{"loss": "softmax", "encoder_norm": "layernorm", "encoder_norm_position": "pre", "encoder_activation": "geglu", "encoder_qk_norm": false, "encoder_inner_norm": false, "encoder_width": 192, "text_encoder_fused_qkv": false, "text_encoder_bias": "all", "init": "kaiming_normal", "nesterov": true, "grad_clip": 5.0, "batch_size": 128, "warmup_steps": 110, "weight_decay": 0.1}
Rows from block 4 of the text encoder, named by matrix and row number. Each number is 500 + 40 x the weight over its row's rms, rounded and kept within 0 to 999. All counts start at 0. Numbers have three digits each. After the name is the row's rms in percent of the matrix's.
# proj: attention output (text_encoder.blocks.4.attn.proj.weight, 128x128), inputs 64-127
proj.25 102:492600471504504486480494447476507460542460503565474518529525474507496410517540574499539534504495564412461459455572543508500571568399499487495552456525544417485484548511478444512453488518516477
proj.26 094:475530531530498494538424499570585522512548518563489489475515550514485443556489521543534500461446471505467506497556508536522513469511510522485450592513469521498507453522469519477543497469479505
proj.27 095:472516523499556517432544538553520456571544458451498455495549445449449486521471530511445517568424505487495511547428514497494422565502586504557568502569536559503565485479527522457476467480480502
proj.28 092:493487485538536521563477476502526526516480487482568450583423527497530532495571532476555438469554531545511517480520532528505465525481390566482488495531522548506469481495537439489495497499573539
proj.29 106:489486547499483534559556502459440475520485427506552450506502418483547518496464592506473604475540598481466522478569520540517485472569481446435489500557545510546475506465552474484487519446480485
proj.30 106:513556462472418445561586503496531503534444445552508479506493517519515435533546441538538531444476436540475494544492490503449516528507502526434537588450477454439531451463458544478496479450513449
proj.31 094:461554457534477514505518519531393522531435511492451471518504562509467435479464481523533573515493455478471495575541493411570495542470465553557463564472580515448571492526509496456555513444484541
proj.32 113:532559572500492506533499525502555496495452523467511444522467473463460525495435509553498485488548493495503468534442504516520478469520543534496503598579458518450464432507480458453503443476450500
proj.33 109:430486455574498599476552499471445486465493558414541404510475526503511478465474530485454508559454515506502438427481518587525535462477483522479438513465440452506512527529463615509556424532532484
proj.34 103:523462518521523513411513438459429537470471486484495432541537467466540491546525500558452563544484496454507440478479446583443389452537506511475555502447478499474522485530529436535467494459523523
proj.35 095:501446536481475505512574552493543479445528446484518523533523526492428508444541544490477468505525385522517549510470543489546413516449546547483550480378468515593525552493434537478442528501542498
proj.36 091:478467532457550488543493523524461498465481524473472503545510500498493558503467485555503549464536532507586514412430506456417539517528540511453488454434499504532482622487576524444497482464444501
proj.37 113:507510527508476583499527504523551566435422503534488452424470523492543485475475572547493570526544429546527504528492554448452495569472488530582462450523511487541513476527556508468552451520589555
proj.38 097:594496481476497491502470482505491482495533507439487430438556529519506452548473537547461529512503506512432464421421440513440475507520554563479489450522451526540540489524417479551407429480463499
proj.39 098:502532482527481445456399495466543502524497498500507447485517510527482477476499521502532428457503462513556485473455521525504587502423519556533443460517559499506506427532440502559507530490512571
proj.40 089:490498512564462493539599447475518529557528543532433521497584540498441441503496469457480505523575424497472431572436475451529512503511504477456423501516533460486544552548459487469523463531528514
proj.41 104:458559425424458506461471557533482501510472462469487512481481521438468479493504540491529520578545544441468497563484517478493401479501558549530447485588497564504474435494492485460472518438482480
proj.42 105:522529521515449490528463459492545541495496501482480486380513503490484581550475508509491455473510553492508486531550510579478511411481481500496548501503554585482486479449498494541450539560491447
proj.43 095:505513456500491478478452463494519395505529501559488461548481486517524511468490399476475575520454537469539498577430555429510536487584491494540500540552435567475529567487484499500486499505449471
proj.44 106:532466504482528534525507480457560497465481502497442501561543539459461558460531500518579505508495428496580442474459464513435420519536532438489547470523509503517468543468512526515478550475560496
proj.45 090:482515547444475510525410465521473462504509471512504479498543556544528531464500588579502531586527508514483484494478585451477523564516506496489505540486496492521565506485491530425488522515504543
proj.46 102:453489431476485504534459505590491504439518421490556469542499477447433484564481447420531579560513499543522482487544533535490506497521516486471454476468513535478483517494565529531539553512496535
proj.47 096:465462479476488567478526514531492482556579508496479465506478485443501495429508482487452456534614518485456524569455500445547415558544439489559469456495515523476531587527478559526451483501457514
proj.48 086:515580447550486551474513550466455506469496506505448461592587515501488489529555484431525513433440459529505576572461475508520545568421554466526469507481488525474512476486493500566525519445501551
proj.49 101:555518413517545504524552483490464487468513526515501449525475549454443437592442526517495520429396536539460486542482478563511501514422444522512496516477497463490518520544459550512529443482516483
proj.50 111:539383478451491483516537484505489461448521521466450539501534421494511537529502445514519434523502514582443531500556455508502560542494513458555498512448602503517455519425501442478564451436441479
proj.51 100:607526503504463491431448460477578503478500560524475490523482526551438565517538504475540508546487546431421582515527501517520478471448541525508531532479517559499508542514532444560512482530466512
proj.52 113:468476491395595507472557500500473476462617497446503542526558534407517512530520550494452448495520546541439479546544463529470461534566445504529523506436406546525475556502489556497490562510539529
proj.53 096:474501431551480438466510521462492536485599491447512518528553460520561469495535488530592498507505451516475475487550587445518488460580506485535575499422522518459424455534548454533482539500453546
proj.54 102:410572567522475497515505490481514520479458588508553458551454475478456513573588490480521541456536467451515540523471577548460451519428535528481526551580496495465504499401503390483498498510482467
proj.55 095:502499465478564586496484458553544497538498526471492458487436472508531507559515581484436504444445451452530507526536474548577533561495505466421530468485531466517495546422441478531504496522507540
proj.56 092:567477499528478513533476465473477528494460457518445585473527476515411575506435528469548489477480465448401524433515504476549529489511511486518457482471518511459519534458505540463493498463508475
proj.57 091:597498566463531462525551456529457451544466480480546444482507467528536453489441445499527473562477504496535530498485528493524525523457510525560527537504475485464553502467496439552509502506518453
proj.58 095:446485500539472540534474501511452459579510494493478503474506486470472547463449478582491487450440460456574500504489480485478455574555430558519482521447460511482462553478442572492499452465449521
proj.59 092:538534554553494490542498558545586501522503592541501499479462538533523481417458531540517497452536428416477511478430511465499460540436564499513529501549515460501509510487512500574557545477526491
proj.60 102:499502512492475493557561497497591486471579505484484502545470489514520516504500474533550459398482424495508479427530575450482513482502407549450563489475498498511500510574480407493463507446539441
proj.61 104:531463533533483512576530546562530489523492511512535465494481510561545488561436524489502534475430461502508504542536502527520509490525488547509525436409474462514448517499509464515541460441498523
proj.62 098:552405443488468450447473471478467514437523554502532534506456480498507506583504578442437481512533511530493542537524550540469537478529541512511458466484433493408452462512544466447469544499407505
proj.63 093:583476522494593515507463457472502492483519481473470548535524491532521434523496474469536454541507520476474476523455491488510503537494429521535540420589458572531446480511517559497489515491482555
proj.64 092:542535435583472555428450552491521470504500540524523399463481553510547554535520546552505507458472540464509499514542537571547474464443520487499512485414499498464502508434521514480468594483534552
proj.65 087:524429508489493518495505511539514498512519498448461577482526495454460455535475568487465499528513471493509568535446587486494533459511473583590490507474496537468530449503461479512487543464506482
proj.66 113:493518535488458429529509444487503510531478601512532469492547508545507494421547476486587462430479519474490458576446498477446495544491579450554476524439538525565559535463515483469450580469525539
proj.67 098:470482530527476481449449511499432407452522553442492568510501478428559541519487456499511501511479507556524502490453519549466494564512579501479495430511461492491574570524487565464586421515506481
proj.68 117:439473555465510471564552479551545523489499457553449544439545478490487451477457380546529514508480524558447520449511486458443548532562528506528533545449509512526491472539430488436488478515459489
proj.69 104:510520489498490494364547481596502491487533527532515544485501510496536540485474481471485467511509504591522463523594493515444534464531542532468480415532545514492544521455554527465475468457490529
proj.70 098:461524537513512511495552586462477509445509546499513466497492496518540464566614513499532468478454543501476412505510476439458424534572452488508515484464534495527493551456452540469493565489515496
proj.71 108:454483482447493451560497531465538518533436476547530493476465551478429483483568504529484613530511614418468499520494455468508540498455479537506439435539575414486511490480479544487513526499521524
proj.72 100:546525520468496484538529472460457479469457523488505477544555581511593453570501467565573439439426506442467513517589503532464471525552447523505476548484521470473468479553459514467399524469461507
proj.73 088:564429534552529572544501490458503471448453544537446504479524516528526485491520468587560487431476525465487456531461469538551470513444480419545492483529552523440476503466404530498550477525511540
proj.74 094:451491531481591545480569507557489563472508461517566504370512431512504452469489494533512535503541553475452506559547495515523462482469516514497430503448523520527430481504491410550461561492492518
proj.75 104:512487475546539575510471498536501522551442503596497525457469503453506463483509474452410527484458351577568553516535537499541486508502522512480446575469398473492552514492515494537502493567500514
proj.76 102:460513553564496505464553566511514523471501524456484465473452545524522534489507470506511473427472494452535540512457472564514509459442527543464516552513520467518534510436479432466520502513555447
proj.77 101:509402482477487478503470402546453488409533474518470524505506498500481501501425570471521527470483472499566390560408510502508411474524502532465490499503462519465482517533499526543454517483509524
proj.78 088:517514563525464504556498487478527489502514489501439553508509456513402515539472521512492495538477511577513501550480467369417493533515421491561463541476484508487489573563550552510493486477485566
proj.79 108:514516464509492452570468562466556485485476518499540499540507417511497482579485514463509542498596542366489440475548535424472548443524456497504593486554533474512466456535506498527473568553556518
proj.80 085:506485537533479487463491509516463514510477405476564421435493467528435533480500505489474492551406513513457422440538506502492547548477505519512482507530569494513497512430526436516419533490590465
proj.81 092:475498460528446448478520481472475460525522559590497486443466565513510473483495541606437537492463455480488493562460515508533441564484405485449504473520464489479478542484463534446470531485455482
proj.82 098:468435532421597493547531492529496506529482508480510421489508491524526482517509458559505492513468480549541515443538532510503505454512538489458439493489510520516510469548462552546517508484541529
proj.83 103:463453470544527483437469526511517520538509519486491488518524459454549511423541516502500491497459486550462418510546498470523484481468508541556479418346529494493473568507510573465511469487495549
proj.84 093:464534487501488493434516484469534591526477530520457466484492521477504459443479481462487541491530546466431499564470598524434411445511440497573557536571543513431507534522521518428570511473532506
proj.85 098:505528463484529508499509550444512500492461486564479492445503481444539542434487503515585541489530494530495474464550468547501525493545428542475504558458490543457486473543547520526531545531483508
proj.86 089:497545531533465529438450466544480509526538508543475514498542543548420506532474442483464475497508526462547445586462471557546482563562468453507486495475413446489481499451483503499572473502607505
proj.87 105:521585508489494507500527426461499467540509471569500514412482519503476477512528562535496529465509494457438542501514484594477436470508466561520515513519518541510469554520457500458492548510496557
proj.88 108:432519474502524456408427541520462389444589484448505515530495435523508465518542580523536478499579544471490555524453497521467545474476467477531481421509450500530534480488477478471450467495460481
proj.89 100:456464431464566460463506432547476531528467519565523509516563513549520458593540472488541512453527565414443522478499537530560509465496462478431505477530508537479472495502504471479498520504436480
proj.90 096:465500515473511509517486436506502536550554523528500483507550462503364480440479495491482508533512475453432561476531475494517534512474465464468504472486438477490431524539516594440496469528473495
proj.91 095:508539477532581519485529516452526515504484504474516476453537475537455488443582398448509496468431513502478521481548450501513490432464579524472489476511474497538447526510511503479490550484439472
proj.92 112:533479487475494498527512483448470483508513499497439592496532506482486507553548483453494555584509428472463548474442528558558522549454524457471456493499558508578494487499537587486528458465504487
proj.93 091:542508490499466496495515439501470458558466429553547539518513507470514484521480510529508558466454491452490494491434485536483535561528520534562421409551532476526433466501442556495517508537506508
proj.94 104:504459490459443456496502486573423459489471479470485516549530465489496517485474525513465516487483522476575539567484515508507537523573492435510564479460469483438517531496459540453403522470444459
proj.95 104:514492537461537586458491535463423536559506512454509540475440481439504423436515471465519538470458548465497484447491496508443599503432495489525536540582545514539571537504530602491419482522542489
proj.96 092:494492505529445460502574473485465515529425472483414534536523440401463453491546507448532474544525508490556459462488486479479513497476477458437577539567487517524481551499433544522442496504548484
proj.97 106:518520542440531481568402473560495503438430526535539503467572520552487463471487499589536504506476522423522482501486541539481566462525439448535477532555560562522508570538464513559530522522522502
proj.98 091:517500493495501462557488453479509539483525477480536497447436561571438610514458450524516553562469492568571516452554497529518475507540522483527509548535518487509547452506531429569534445474501496
proj.99 106:493483486469439482535451524548520525526525454479465551536421512469513558455481544477491499480527476507570497559483453476440548534548472494498568521491435562504518534472504460525467434489519566
proj.100 095:506487478498502498522564518559465497560482573471538571509434447510535529467514508537451485470559484468452513519419510436500442469492460474441546562598463492484522469502504503556526561512521502
proj.101 097:475559509515544509472515498533532561528493463578555465536459526511487511564449507493480459544480506533470514461518565516404488465464510502527508458504480465525457496523568516489410445502484483
proj.102 093:474534490490520470478572520539569486548502529516531575524470486576520470462403434473473524528476464538490441463477519536515396484494479435451582543516461498481473506572533435500471432537413455
proj.103 096:515511437568424463535437521485492514467521579537497508488496509492477484517521501431467532467469495515534504434520545412557450499555470415502533426549540434518504508511472577514588519489469463
proj.104 100:476557549417478438537517479453529503533499463475520470510526461477539475469425524519472523496493481542499552479447528470477434504462573378486497510476512565514465491481557512453498463524525523
proj.105 103:472565461454572556582490520480556556433424505540558543615555492454444557531448458488506531513420436528498500501517460511492540445499500539498482487534540497544522493495558542480535459485529480
proj.106 101:490442441474403473535547514414536469480546458488526511491575525522504462542511490482529420483473494502549454484527568456476516462519456580556508512506537501482460535502536530476514499462526518
proj.107 106:460499503463456456558513527504525531465456514510529531397437402465472539534535548472418492578489507511573463519520482547564534518509522563486530535429451465578516563480479433508560467477563503
proj.108 102:420587448518536465546479545442552530491474524549525506551474490558471544502479507490494533537520383514489503465493482436504531560473433546495518528464547462525489449507546502521528541518501534
proj.109 107:598585541490566515490531497452510525520475412471486448462521512532579548523503549547483458539547473423551449489456476473491514479522521487512468502576467518494498540514559497520450477592434478
proj.110 094:428433504506496505459473478475519518499465548457539548478455492504567487465491362457513556538543544475509530503525459518571534500473540394536493506466463483462504538492508480481475458521520481
proj.111 099:484469450467503477550466528535517445518528518501510535444497496534473524484501528536421475554488525495487537511596570457523495575478484498523512513494558481601475452484543551462572488504548517
proj.112 110:488505512493437476534437516506461399550558562557526453502493523559466547479453529484438501464464512544484540411519460576442446516539550466488484544467589486579553504530515511504491436531482450
proj.113 102:546498519439502549634565472482421475466441529474420530505568505507462516554474513455451456518471473534544466475488464499471463392502476527505494466429458510461501522546529553518530525452492511
proj.114 096:524414501534511469529505526512400437455577542422547488494435539438566544498499556521532523548473504531464529509465530580511474456423572454563526468460482506425473539428505545496507482500528508
proj.115 107:477469513461439460519509554527586486398584454460563468505502494516580471480443478497502486487532471520531447424493460482532548463545510486448522542522433501510511448495447492539441494510526509
proj.116 098:499478520462501468518567515415393508480518451472496496442529514497472465486561507510449511506562487479478576568505376482509534515453512534483563464510569454452427445504484542560560503569467504