From a checkpoint of a small contrastive image-text model: 32-pixel images.
Rows from block 9 of the image encoder, named by matrix and row number. Rows with one number belong to one attention dimension. Each number is 200 + 40 x the weight over its row's rms, rounded and kept within 0 to 999. All counts start at 0. After the name is the row's rms in percent of the matrix's.
# q: attention query, key and value (stacked) (encoder.blocks.9.attn.qkv.weight, 576x192, the q third), inputs 128-191
# k: attention query, key and value (stacked) (encoder.blocks.9.attn.qkv.weight, 576x192, the k third), inputs 128-191
q.145,102,183,192,182,147,274,255,196,245,212,267,159,230,204,216,179,201,226,197,140,262,218,253,165,229,258,137,218,177,212,157,201,145,192,161,299,178,133,211,288,157,196,142,200,214,155,199,216,179,235,148,146,153,179,215,284,218,170,184,178,170,216,200,190,220
k.145,096,156,215,146,160,160,133,157,272,240,125,183,189,190,234,205,157,241,209,250,163,255,217,311,208,187,173,206,208,159,289,204,217,241,236,219,178,210,195,214,149,259,232,208,232,145,169,234,136,237,199,187,179,191,184,227,164,176,171,217,230,226,198,201,207
q.146,102,180,249,213,254,199,187,189,215,201,149,159,188,243,168,155,201,204,182,210,159,191,238,160,184,157,218,174,191,193,180,212,102,174,120,200,211,132,317,325,166,215,207,213,191,255,192,147,245,233,207,204,116,138,214,213,306,205,153,218,195,219,210,238,193
k.146,102,241,271,134,165,138,186,105,207,119,160,168,256,178,203,152,163,226,230,177,208,254,241,201,180,214,157,190,206,188,210,251,198,245,203,294,216,250,195,228,202,247,231,281,114,241,210,262,192,161,240,220,210,236,228,187,195,219,176,176,233,233,243,267,276
q.147,102,270,197,184,267,221,169,245,123,203,133,210,244,176,123,213,128,173,164,230,172,240,204,190,235,235,239,213,241,185,264,210,234,228,252,177,150,267,181,239,132,252,243,113,162,138,223,146,197,204,169,184,180,157,212,292,193,170,156,226,198,243,206,275,197
k.147,097,154,232,188,153,209,254,182,193,185,192,113,183,139,259,265,265,236,221,169,213,165,90,216,184,112,187,295,239,240,193,215,238,212,194,146,162,226,213,170,180,179,125,245,192,152,195,153,221,273,284,230,268,160,206,236,199,226,194,199,248,165,216,195,145
q.148,097,221,200,112,243,203,199,137,216,185,243,212,158,156,166,197,189,179,265,141,213,201,160,208,265,180,122,170,221,160,230,242,169,216,217,206,241,201,211,149,132,223,200,172,186,184,187,240,184,149,251,229,95,106,206,231,303,127,186,235,135,183,196,206,224
k.148,108,233,204,214,252,288,101,210,224,230,210,145,173,154,183,235,177,237,180,218,207,201,155,221,203,150,204,233,268,206,159,119,214,124,202,100,163,219,190,188,237,261,239,257,264,186,197,260,168,209,207,198,203,201,197,170,146,180,212,197,238,153,190,197,281
q.149,099,171,223,176,199,216,222,255,160,161,175,251,149,245,252,223,190,228,239,249,236,217,177,224,185,142,243,176,220,215,144,188,181,221,231,226,174,231,234,200,226,121,254,225,253,142,228,187,190,169,222,249,180,180,153,254,132,160,196,259,297,179,204,110,218
k.149,100,220,151,110,220,205,162,167,177,192,298,173,207,207,173,139,236,122,202,228,195,227,274,226,180,223,188,193,215,194,203,173,203,212,137,204,216,287,128,193,232,216,211,164,200,200,187,209,168,231,149,145,222,265,200,178,211,149,237,226,174,181,273,277,167
q.150,099,191,181,222,193,202,256,251,157,194,143,251,147,229,165,305,214,211,158,260,195,221,262,173,185,220,286,187,186,208,148,200,243,199,172,222,148,232,243,190,134,246,228,197,201,203,213,180,188,206,203,245,176,233,242,201,299,154,220,191,180,191,125,139,195
k.150,094,202,197,175,156,221,195,255,172,130,232,192,181,180,168,175,173,219,177,226,174,212,179,178,206,244,155,179,260,248,161,128,251,148,240,255,218,244,90,229,244,291,139,149,208,175,256,290,188,194,188,174,249,171,223,122,199,245,233,221,162,177,237,242,195
q.151,094,268,170,189,129,158,160,168,160,175,132,204,197,199,197,203,250,222,240,235,238,162,178,200,178,243,186,195,190,277,154,155,245,204,231,235,186,229,173,245,229,302,257,163,181,178,230,192,183,125,159,197,194,272,198,170,277,181,195,243,204,172,154,187,249
k.151,096,189,175,231,190,257,251,250,261,224,204,207,183,234,195,199,255,169,169,148,201,229,210,231,184,196,166,201,264,142,205,267,244,185,213,298,144,174,199,186,162,219,177,254,138,194,137,201,173,206,194,193,138,212,269,237,213,263,265,151,198,178,197,242,288
q.152,109,181,194,223,102,189,182,242,149,241,162,203,219,190,165,184,163,187,216,211,215,181,195,236,241,223,238,170,167,196,181,209,230,269,256,236,244,215,215,189,147,195,218,130,218,195,212,179,247,234,173,256,162,230,213,281,214,198,268,261,196,256,196,215,222
k.152,104,174,187,168,202,233,169,120,154,274,215,203,231,205,172,158,175,263,257,222,201,185,195,217,200,272,176,251,202,220,215,250,234,223,191,164,197,152,240,193,205,196,87,225,190,139,218,203,159,126,185,197,299,153,199,218,218,147,271,143,251,146,195,230,236
q.153,098,167,149,205,158,278,177,216,163,165,192,183,185,191,198,176,196,224,101,259,185,175,200,227,178,147,191,184,168,149,241,302,207,188,165,169,177,215,310,190,250,238,262,240,223,167,171,217,155,223,219,188,180,148,179,171,171,261,266,221,210,167,228,214,213
k.153,106,241,151,201,157,211,151,227,186,214,185,181,112,227,206,203,188,192,211,246,167,250,172,253,153,246,134,177,200,96,126,150,234,212,204,186,254,263,219,278,109,232,179,191,160,253,210,242,213,224,183,211,211,227,228,212,174,163,229,208,240,257,235,238,196
q.154,103,189,175,248,148,193,200,193,208,284,240,213,182,224,189,195,170,167,202,240,194,286,207,194,236,254,188,209,177,221,198,212,293,214,228,186,242,171,223,245,153,181,237,211,195,244,257,194,212,144,174,148,207,178,199,203,251,118,64,254,161,264,146,291,210
k.154,106,178,238,176,173,186,196,235,223,191,126,236,198,245,146,173,201,200,242,230,182,205,185,136,164,150,207,203,253,221,243,198,193,132,250,227,202,181,200,194,214,206,248,223,212,241,291,184,275,222,229,186,146,185,167,208,167,242,252,105,175,117,245,152,211
q.155,098,234,182,153,231,253,178,221,198,196,148,272,183,168,165,260,237,211,151,201,242,167,171,181,267,218,175,156,217,208,188,163,193,188,140,282,165,173,243,149,211,175,190,180,221,131,219,114,213,191,196,236,239,168,168,146,148,235,219,129,160,163,158,185,248
k.155,103,175,159,184,198,221,219,167,193,180,217,164,173,137,259,193,155,230,174,178,229,247,175,211,224,163,209,214,275,186,181,308,333,197,196,224,183,217,185,225,198,125,163,218,209,212,202,187,196,234,236,181,219,233,244,189,205,201,279,236,161,265,197,210,226
q.156,096,173,202,183,198,207,136,221,209,144,62,216,180,201,210,152,181,158,227,164,176,237,179,137,180,189,187,187,206,243,179,267,238,227,161,227,203,199,195,140,150,182,161,243,212,228,149,182,220,188,228,184,238,149,190,246,194,227,224,176,241,234,222,245,262
k.156,097,148,175,228,200,220,171,275,213,223,217,143,263,118,277,157,148,208,186,171,258,162,223,186,181,209,187,199,147,178,195,183,150,198,201,269,227,180,266,171,223,257,202,146,210,211,217,249,247,183,190,220,170,204,211,141,188,207,141,210,244,228,154,153,189
q.157,104,133,182,223,243,179,189,180,211,212,185,181,195,288,233,293,215,180,207,237,246,169,251,264,159,249,246,215,163,140,122,248,212,133,202,198,195,257,184,245,149,204,207,165,156,175,177,197,167,194,109,155,162,281,217,203,226,210,251,239,199,268,225,294,231
k.157,106,283,219,277,210,189,179,177,227,137,202,143,214,193,182,112,231,256,214,216,205,182,193,219,186,231,237,177,179,185,246,229,210,210,149,281,166,201,214,162,283,223,203,230,221,210,171,239,250,95,218,192,210,231,273,250,212,121,223,200,240,228,228,161,198
q.158,098,154,163,255,143,243,186,199,168,232,141,194,247,236,198,273,204,200,184,258,194,173,134,227,155,281,183,230,160,175,241,220,225,216,227,221,243,197,174,232,281,236,243,174,234,248,181,239,227,200,192,89,238,207,220,208,217,184,268,212,216,239,199,240,228
k.158,100,193,181,201,147,176,235,215,239,243,233,156,148,211,189,164,179,274,202,252,209,232,196,184,184,208,190,264,164,208,182,177,240,244,216,187,213,194,237,154,217,128,182,161,197,234,255,198,189,112,232,219,217,236,219,143,193,253,190,179,211,141,229,188,208
q.159,097,253,235,170,212,201,226,282,223,172,239,191,245,203,264,176,118,194,247,230,178,139,192,209,244,263,224,199,167,200,269,144,226,189,180,179,247,217,161,293,190,190,274,204,227,263,207,211,221,284,262,262,224,207,188,214,226,219,189,229,144,197,225,200,179
k.159,098,248,189,218,216,219,221,125,203,190,231,183,239,233,152,158,246,161,203,183,192,285,165,255,256,182,145,244,176,268,256,215,270,185,225,160,174,96,238,194,152,195,223,204,169,209,186,154,222,257,125,159,250,197,167,173,208,219,280,168,295,138,213,280,174
q.160,096,123,218,132,232,199,166,206,190,242,221,126,176,237,195,182,208,152,260,181,207,254,226,249,196,183,170,209,229,218,242,214,179,226,242,192,168,238,136,183,228,142,194,207,180,190,250,146,279,191,229,207,206,254,155,212,153,141,252,210,284,264,211,225,238
k.160,095,209,225,250,236,222,223,134,232,167,196,133,200,153,157,223,256,224,179,222,272,192,169,193,277,217,200,214,258,180,196,95,142,178,206,227,212,179,147,185,198,176,190,217,96,189,176,230,174,213,181,145,228,192,190,247,162,240,162,119,170,135,208,191,222
q.161,099,179,187,176,242,178,175,173,165,153,175,235,210,199,204,154,210,175,188,249,214,239,212,233,177,169,205,165,196,179,239,242,144,135,189,217,224,229,240,175,229,138,251,241,149,214,184,191,158,178,236,165,209,193,123,185,173,134,188,203,231,207,243,173,191
k.161,104,171,249,177,195,234,199,251,179,136,188,242,198,231,146,159,221,173,177,244,167,171,173,228,149,204,185,220,241,263,192,171,237,221,170,132,194,191,255,230,214,212,174,268,184,213,228,257,171,148,173,184,285,201,141,245,211,234,215,185,173,221,160,161,223
q.162,099,241,208,204,149,219,193,205,209,206,138,172,202,216,230,139,198,189,124,237,152,248,263,227,199,181,211,163,169,149,243,229,178,217,142,165,210,161,215,210,186,178,174,251,200,205,223,234,168,147,278,230,153,176,137,187,210,228,195,235,157,252,214,247,225
k.162,094,191,196,153,161,102,212,223,216,226,211,283,199,253,248,101,141,220,201,216,199,234,245,180,213,207,140,237,195,164,189,189,163,196,182,224,232,178,172,238,108,205,132,258,238,249,123,197,181,190,180,207,231,169,240,223,203,195,191,170,161,214,192,193,166
q.163,092,177,156,222,231,214,167,191,264,191,202,188,210,188,179,193,201,294,165,179,172,122,165,332,195,179,166,198,204,250,195,221,224,237,122,172,204,184,198,148,194,260,213,151,241,117,161,257,139,203,194,220,258,205,224,200,162,238,152,176,232,233,223,169,175
k.163,090,194,198,137,202,187,127,166,242,195,212,193,152,150,198,218,169,216,223,186,171,225,228,214,190,199,179,284,168,116,194,175,230,294,249,204,200,221,195,164,219,109,203,226,184,110,133,151,270,191,177,189,198,255,171,115,77,250,300,182,220,255,214,247,218
q.164,103,235,204,158,133,267,214,251,138,228,179,243,160,250,194,179,236,205,222,215,251,178,170,249,235,217,217,155,218,241,167,213,240,148,143,192,241,196,195,226,264,231,187,214,253,241,228,221,153,214,148,243,232,147,189,172,181,221,152,244,263,217,181,164,216
k.164,101,188,249,193,201,154,202,181,179,233,166,224,268,205,218,266,200,160,255,140,109,229,157,188,157,223,207,255,157,226,151,191,132,238,274,201,186,233,208,198,147,177,239,179,189,179,179,139,176,189,138,104,225,207,235,211,192,133,268,148,125,185,157,192,265
q.165,100,163,183,231,214,190,221,203,230,237,232,151,257,155,170,229,160,217,218,213,267,131,243,269,123,255,248,187,129,196,193,210,281,171,182,193,156,147,279,177,209,200,199,193,118,142,207,188,219,257,192,224,157,199,237,238,216,181,167,193,215,223,166,141,229
k.165,100,224,239,170,216,178,164,167,194,209,244,211,259,187,215,98,203,210,182,107,159,252,94,126,201,227,181,197,237,204,250,191,236,197,146,161,150,164,208,239,185,289,158,228,196,161,96,234,162,145,212,215,170,241,208,181,182,113,260,242,245,197,239,199,185
q.166,106,183,207,116,170,206,195,192,302,146,220,156,206,233,280,211,125,212,158,225,125,172,215,211,218,173,121,215,173,197,143,197,208,173,210,210,255,256,145,163,208,245,128,202,120,205,167,152,228,202,174,218,207,204,182,119,235,235,192,166,204,137,170,191,126
k.166,108,171,173,234,226,181,191,158,231,163,243,158,183,80,214,296,216,225,239,211,202,219,314,122,178,175,248,209,139,225,181,202,167,226,185,215,204,159,132,241,229,259,153,161,205,195,207,178,147,136,240,165,265,197,211,195,129,207,246,268,295,225,222,178,200
q.167,109,232,173,170,196,138,196,239,186,260,199,249,230,252,139,197,222,196,203,187,269,249,263,181,198,185,231,224,184,231,295,115,222,136,217,288,193,206,232,252,159,207,215,205,251,106,221,191,107,182,145,160,182,213,158,157,146,153,312,170,231,156,241,183,221
k.167,100,179,203,209,251,192,174,242,209,157,171,209,248,225,260,242,143,220,235,252,158,180,209,226,164,191,186,220,266,198,263,108,203,169,236,135,215,146,145,167,215,214,158,239,253,196,242,197,280,237,123,215,185,162,158,181,133,199,224,259,96,221,146,221,208
q.168,112,239,174,172,213,120,193,216,221,295,204,211,200,198,258,234,176,179,135,215,167,165,152,214,245,185,122,187,227,143,183,220,228,190,196,203,188,143,154,264,158,217,158,202,250,158,206,203,209,169,237,287,149,180,180,126,157,160,243,218,186,193,233,181,225
k.168,100,228,206,154,221,178,198,111,258,178,227,180,208,183,219,252,205,256,195,258,189,183,208,158,198,248,187,196,208,192,251,168,210,262,237,260,240,151,300,170,224,206,224,152,228,256,215,151,157,202,240,201,152,246,211,237,163,248,144,187,182,232,252,152,213
q.169,089,175,169,172,262,184,164,243,281,215,171,151,213,209,241,207,237,192,246,193,139,259,232,172,193,227,191,141,213,240,196,174,191,176,112,193,171,254,194,176,177,187,159,260,169,206,247,221,248,149,180,203,205,188,183,220,196,250,231,160,230,180,191,162,146
k.169,092,110,243,221,165,246,144,211,275,197,182,187,177,240,173,288,218,154,244,154,184,251,230,179,233,184,208,185,209,234,168,232,181,167,182,231,244,194,181,177,220,249,248,181,177,244,100,140,259,266,256,209,188,224,178,234,174,170,167,158,264,119,210,212,183